{"model": "self-supervised audio encoder (BEST-RQ)", "dataset": "read English sentences (LibriTTS-R)", "train_examples": 15625, "n_mels": 64, "hop_length": 160, "input": "log_mel", "win_length": 512, "codebook_size": 1024, "mask_prob": 0.08, "arch": "ecapa_tdnn", "norm": "batchnorm", "hidden_act": "relu", "depths": [12], "kernel_size": 3, "stem": "single", "widths": [384], "init": "trunc_normal_002", "optimizer": "soap", "beta2": 0.95, "learning_rate": 0.0034, "beta1": 0.9, "shampoo_beta": 0.95, "eps": 1e-08, "precondition_frequency": 25, "max_precond_dim": 512, "merge_dims": true, "one_sided": false, "adamw_lr_other_params": 0.00082, "max_grad_norm": 0.5, "max_steps": 11800, "batch_size": 128, "epochs": 96.7, "lr_schedule": "cosine", "final_lr_fraction": 0, "warmup_steps": 2360, "weight_decay": 0.0, "adamw_weight_decay_other_params": 0.05}
Rows from block 2 of a small self-supervised audio encoder (BEST-RQ), named by matrix and row number. Each number is 500 + 25 x the weight over its row's rms, rounded and kept within 0 to 999. All counts start at 0. Numbers have three digits each. After the name is the row's rms in percent of the matrix's.
After each channel's rows are labels from the 100 clips, of 14976, where the channel reaches its highest value: "responds to" is what is common among them. Only what is clearly more common there than usual is listed. The data: read English sentences (LibriTTS-R).
# c30: last pointwise conv (model.blocks.2.c3.0.weight, 384x384x1), inputs 0-42

c30.3 109:552502531494499500494490422483502501510440536511515509495503572489494500537555520532494508508494476466506567464541537536466508454
responds to: the word "i"

c30.299 101:493520479482511490502520521488484491509496523500487536462491470486566501514504499515479493501481462530495494480485518475484483475
responds to: voice: male

c30.204 089:455479512514451489492481539481540513523496502522504520473492521456520457462524454487509482479529474469519502512481450480488497481
responds to: the word "i"

c30.103 095:490509507522502513493504506515465515521489514541493508489519474525492513462508484505503476477497451497475517464443523475499459536
responds to: voice: male

c30.98 097:475489489494539495486528455485508569524521526513454487456481560509439489491474483476420537513492443521459469543504538518508514473
responds to: voice: male

c30.26 100:499522560463488514481501512471468500475481489563557536475578429489469468524522438474502492540532485467542452475559538479482508522
responds to: voice: male

c30.52 102:538486460527476537492506482468505513463482475457473477487507476573547541533483525505489498507505485528495494517512451493510532485
responds to: the word "you"

c30.373 096:548499533482550459491491497518515470507488488455496482478491470500484530506512446480537534487489496477493501532578472529484512521
responds to: voice: male

c30.179 085:491495510490494502473466519488489493486480534517514484455483488493503493508488516482496486504505524489491517494477509506511537486
responds to: voice: female

c30.360 106:531499519491484521490457519464527483491524499497483491469501493480491492480549517498483510464474516524532504501507475497525491471
responds to: the word "said"

c30.296 099:492491504445522479541489513490458538479519503537528487491569453490576510447542447551504529515461530483535500539481494510503501503
responds to: voice: female

c30.316 109:475500479527497509474520499496482473501508504461440513501506487522506471503513464465461491528499510476501545508473477535488467501
responds to: the word "she"

c30.359 102:487478463553486549502493564462513500496477532553492525467481502515532475504485463561495438478524493498481500476459486485552545494
responds to: voice: female

c30.281 101:527525521514465526564533454532530508506511518499596471529507478495559537528504511537525503469496531449487512521507525431519495513
responds to: voice: female

c30.219 090:531503482500476477474506487547520480458496487500483498494456515496459435473479482512486507498470508468495486505527530509479517475
responds to: voice: male

c30.248 105:482487483475523508486506486506493504505533468503454474526536478548527551481487487500474479492490496536511473490443520533477506474
responds to: voice: male

c30.11 106:465496493521522483479498531458488478470515536513508504498487501471528501489474483507518497499450450487527522496448525515590528483
responds to: voice: female; the word "and"

c30.192 092:493490541509501467502464531517491508520491538512519466499472538561467463485493570466471476497466539564508475458491503477500490455
responds to: the word "said"

c30.16 100:436459486503522507448541465497484511475504544474476503468550468539440519509484507473488524519519530456540508484529510565510522516
responds to: the word "you"

c30.374 095:467513494507474535498489539505548483566549517495552467502494476503513522520495470476459466499490466495469537493495489488465469488
responds to: voice: female

c30.332 099:511503538529477481507521511536479514520518503527461508490517457446476476500515502462510533473473502506589464505502452460477462490
responds to: voice: male

c30.240 091:461507446529524524521500572524519488500490480478481488509521470523525555506442464479493514515468539460475479522481498508503444467
responds to: the word "was"

c30.266 097:466507470497502484472495509473499467471502495452472500520492546473488514510501528507475533472493549528498467516472512510489479463
responds to: voice: male

c30.71 103:509496495547513494495485507496515544497489481477456495477479490476503536434466487517503544506517444545495520483506496547502501505
responds to: the word "she"

c30.60 104:501488513474456528511491466472490510541448546473476519540462518485499510490489509486466496496521528501511500492501491478510486512
responds to: voice: female

c30.56 104:555497493472545549475493461531512537512512507538493550475484540540553487488481480512618518519533468477476503513490486467497542474
responds to: the word "i"

c30.20 089:502457460461545501530464477468530469506461469522491449491431496516525524516587494499527514475520471510514507489504520504511489564
responds to: the word "but"

c30.346 103:517550517479505523472496477496495516462485539480514519488537529484552472482520488490507488444497486471450504497466571544495493507
responds to: the word "i"

c30.189 101:498494484462494559464511496577518462513500515522495518515548467465485502518445471485489508521533560487514522484507519512506509496
responds to: voice: female

c30.238 107:530485513466514499502486464491480477504514500516533451472536511487486484506512478472431503503504532487486524540512472473492473500
responds to: the word "said"

c30.105 097:415518519523545494498507482455510500502488553502456470506500585459490480502511492468465460471519570533524514496462496485556476483
responds to: voice: male

c30.212 109:493534498542496472546441533534522527510545474475459533508496475491522545572523464514478540507509454447471533476414526466505455527
responds to: voice: male

c30.55 104:518497459492492475489473474499514493487539482474457490510492488486520461507501453477519476568486540531540499525495472509477514494
responds to: the word "i"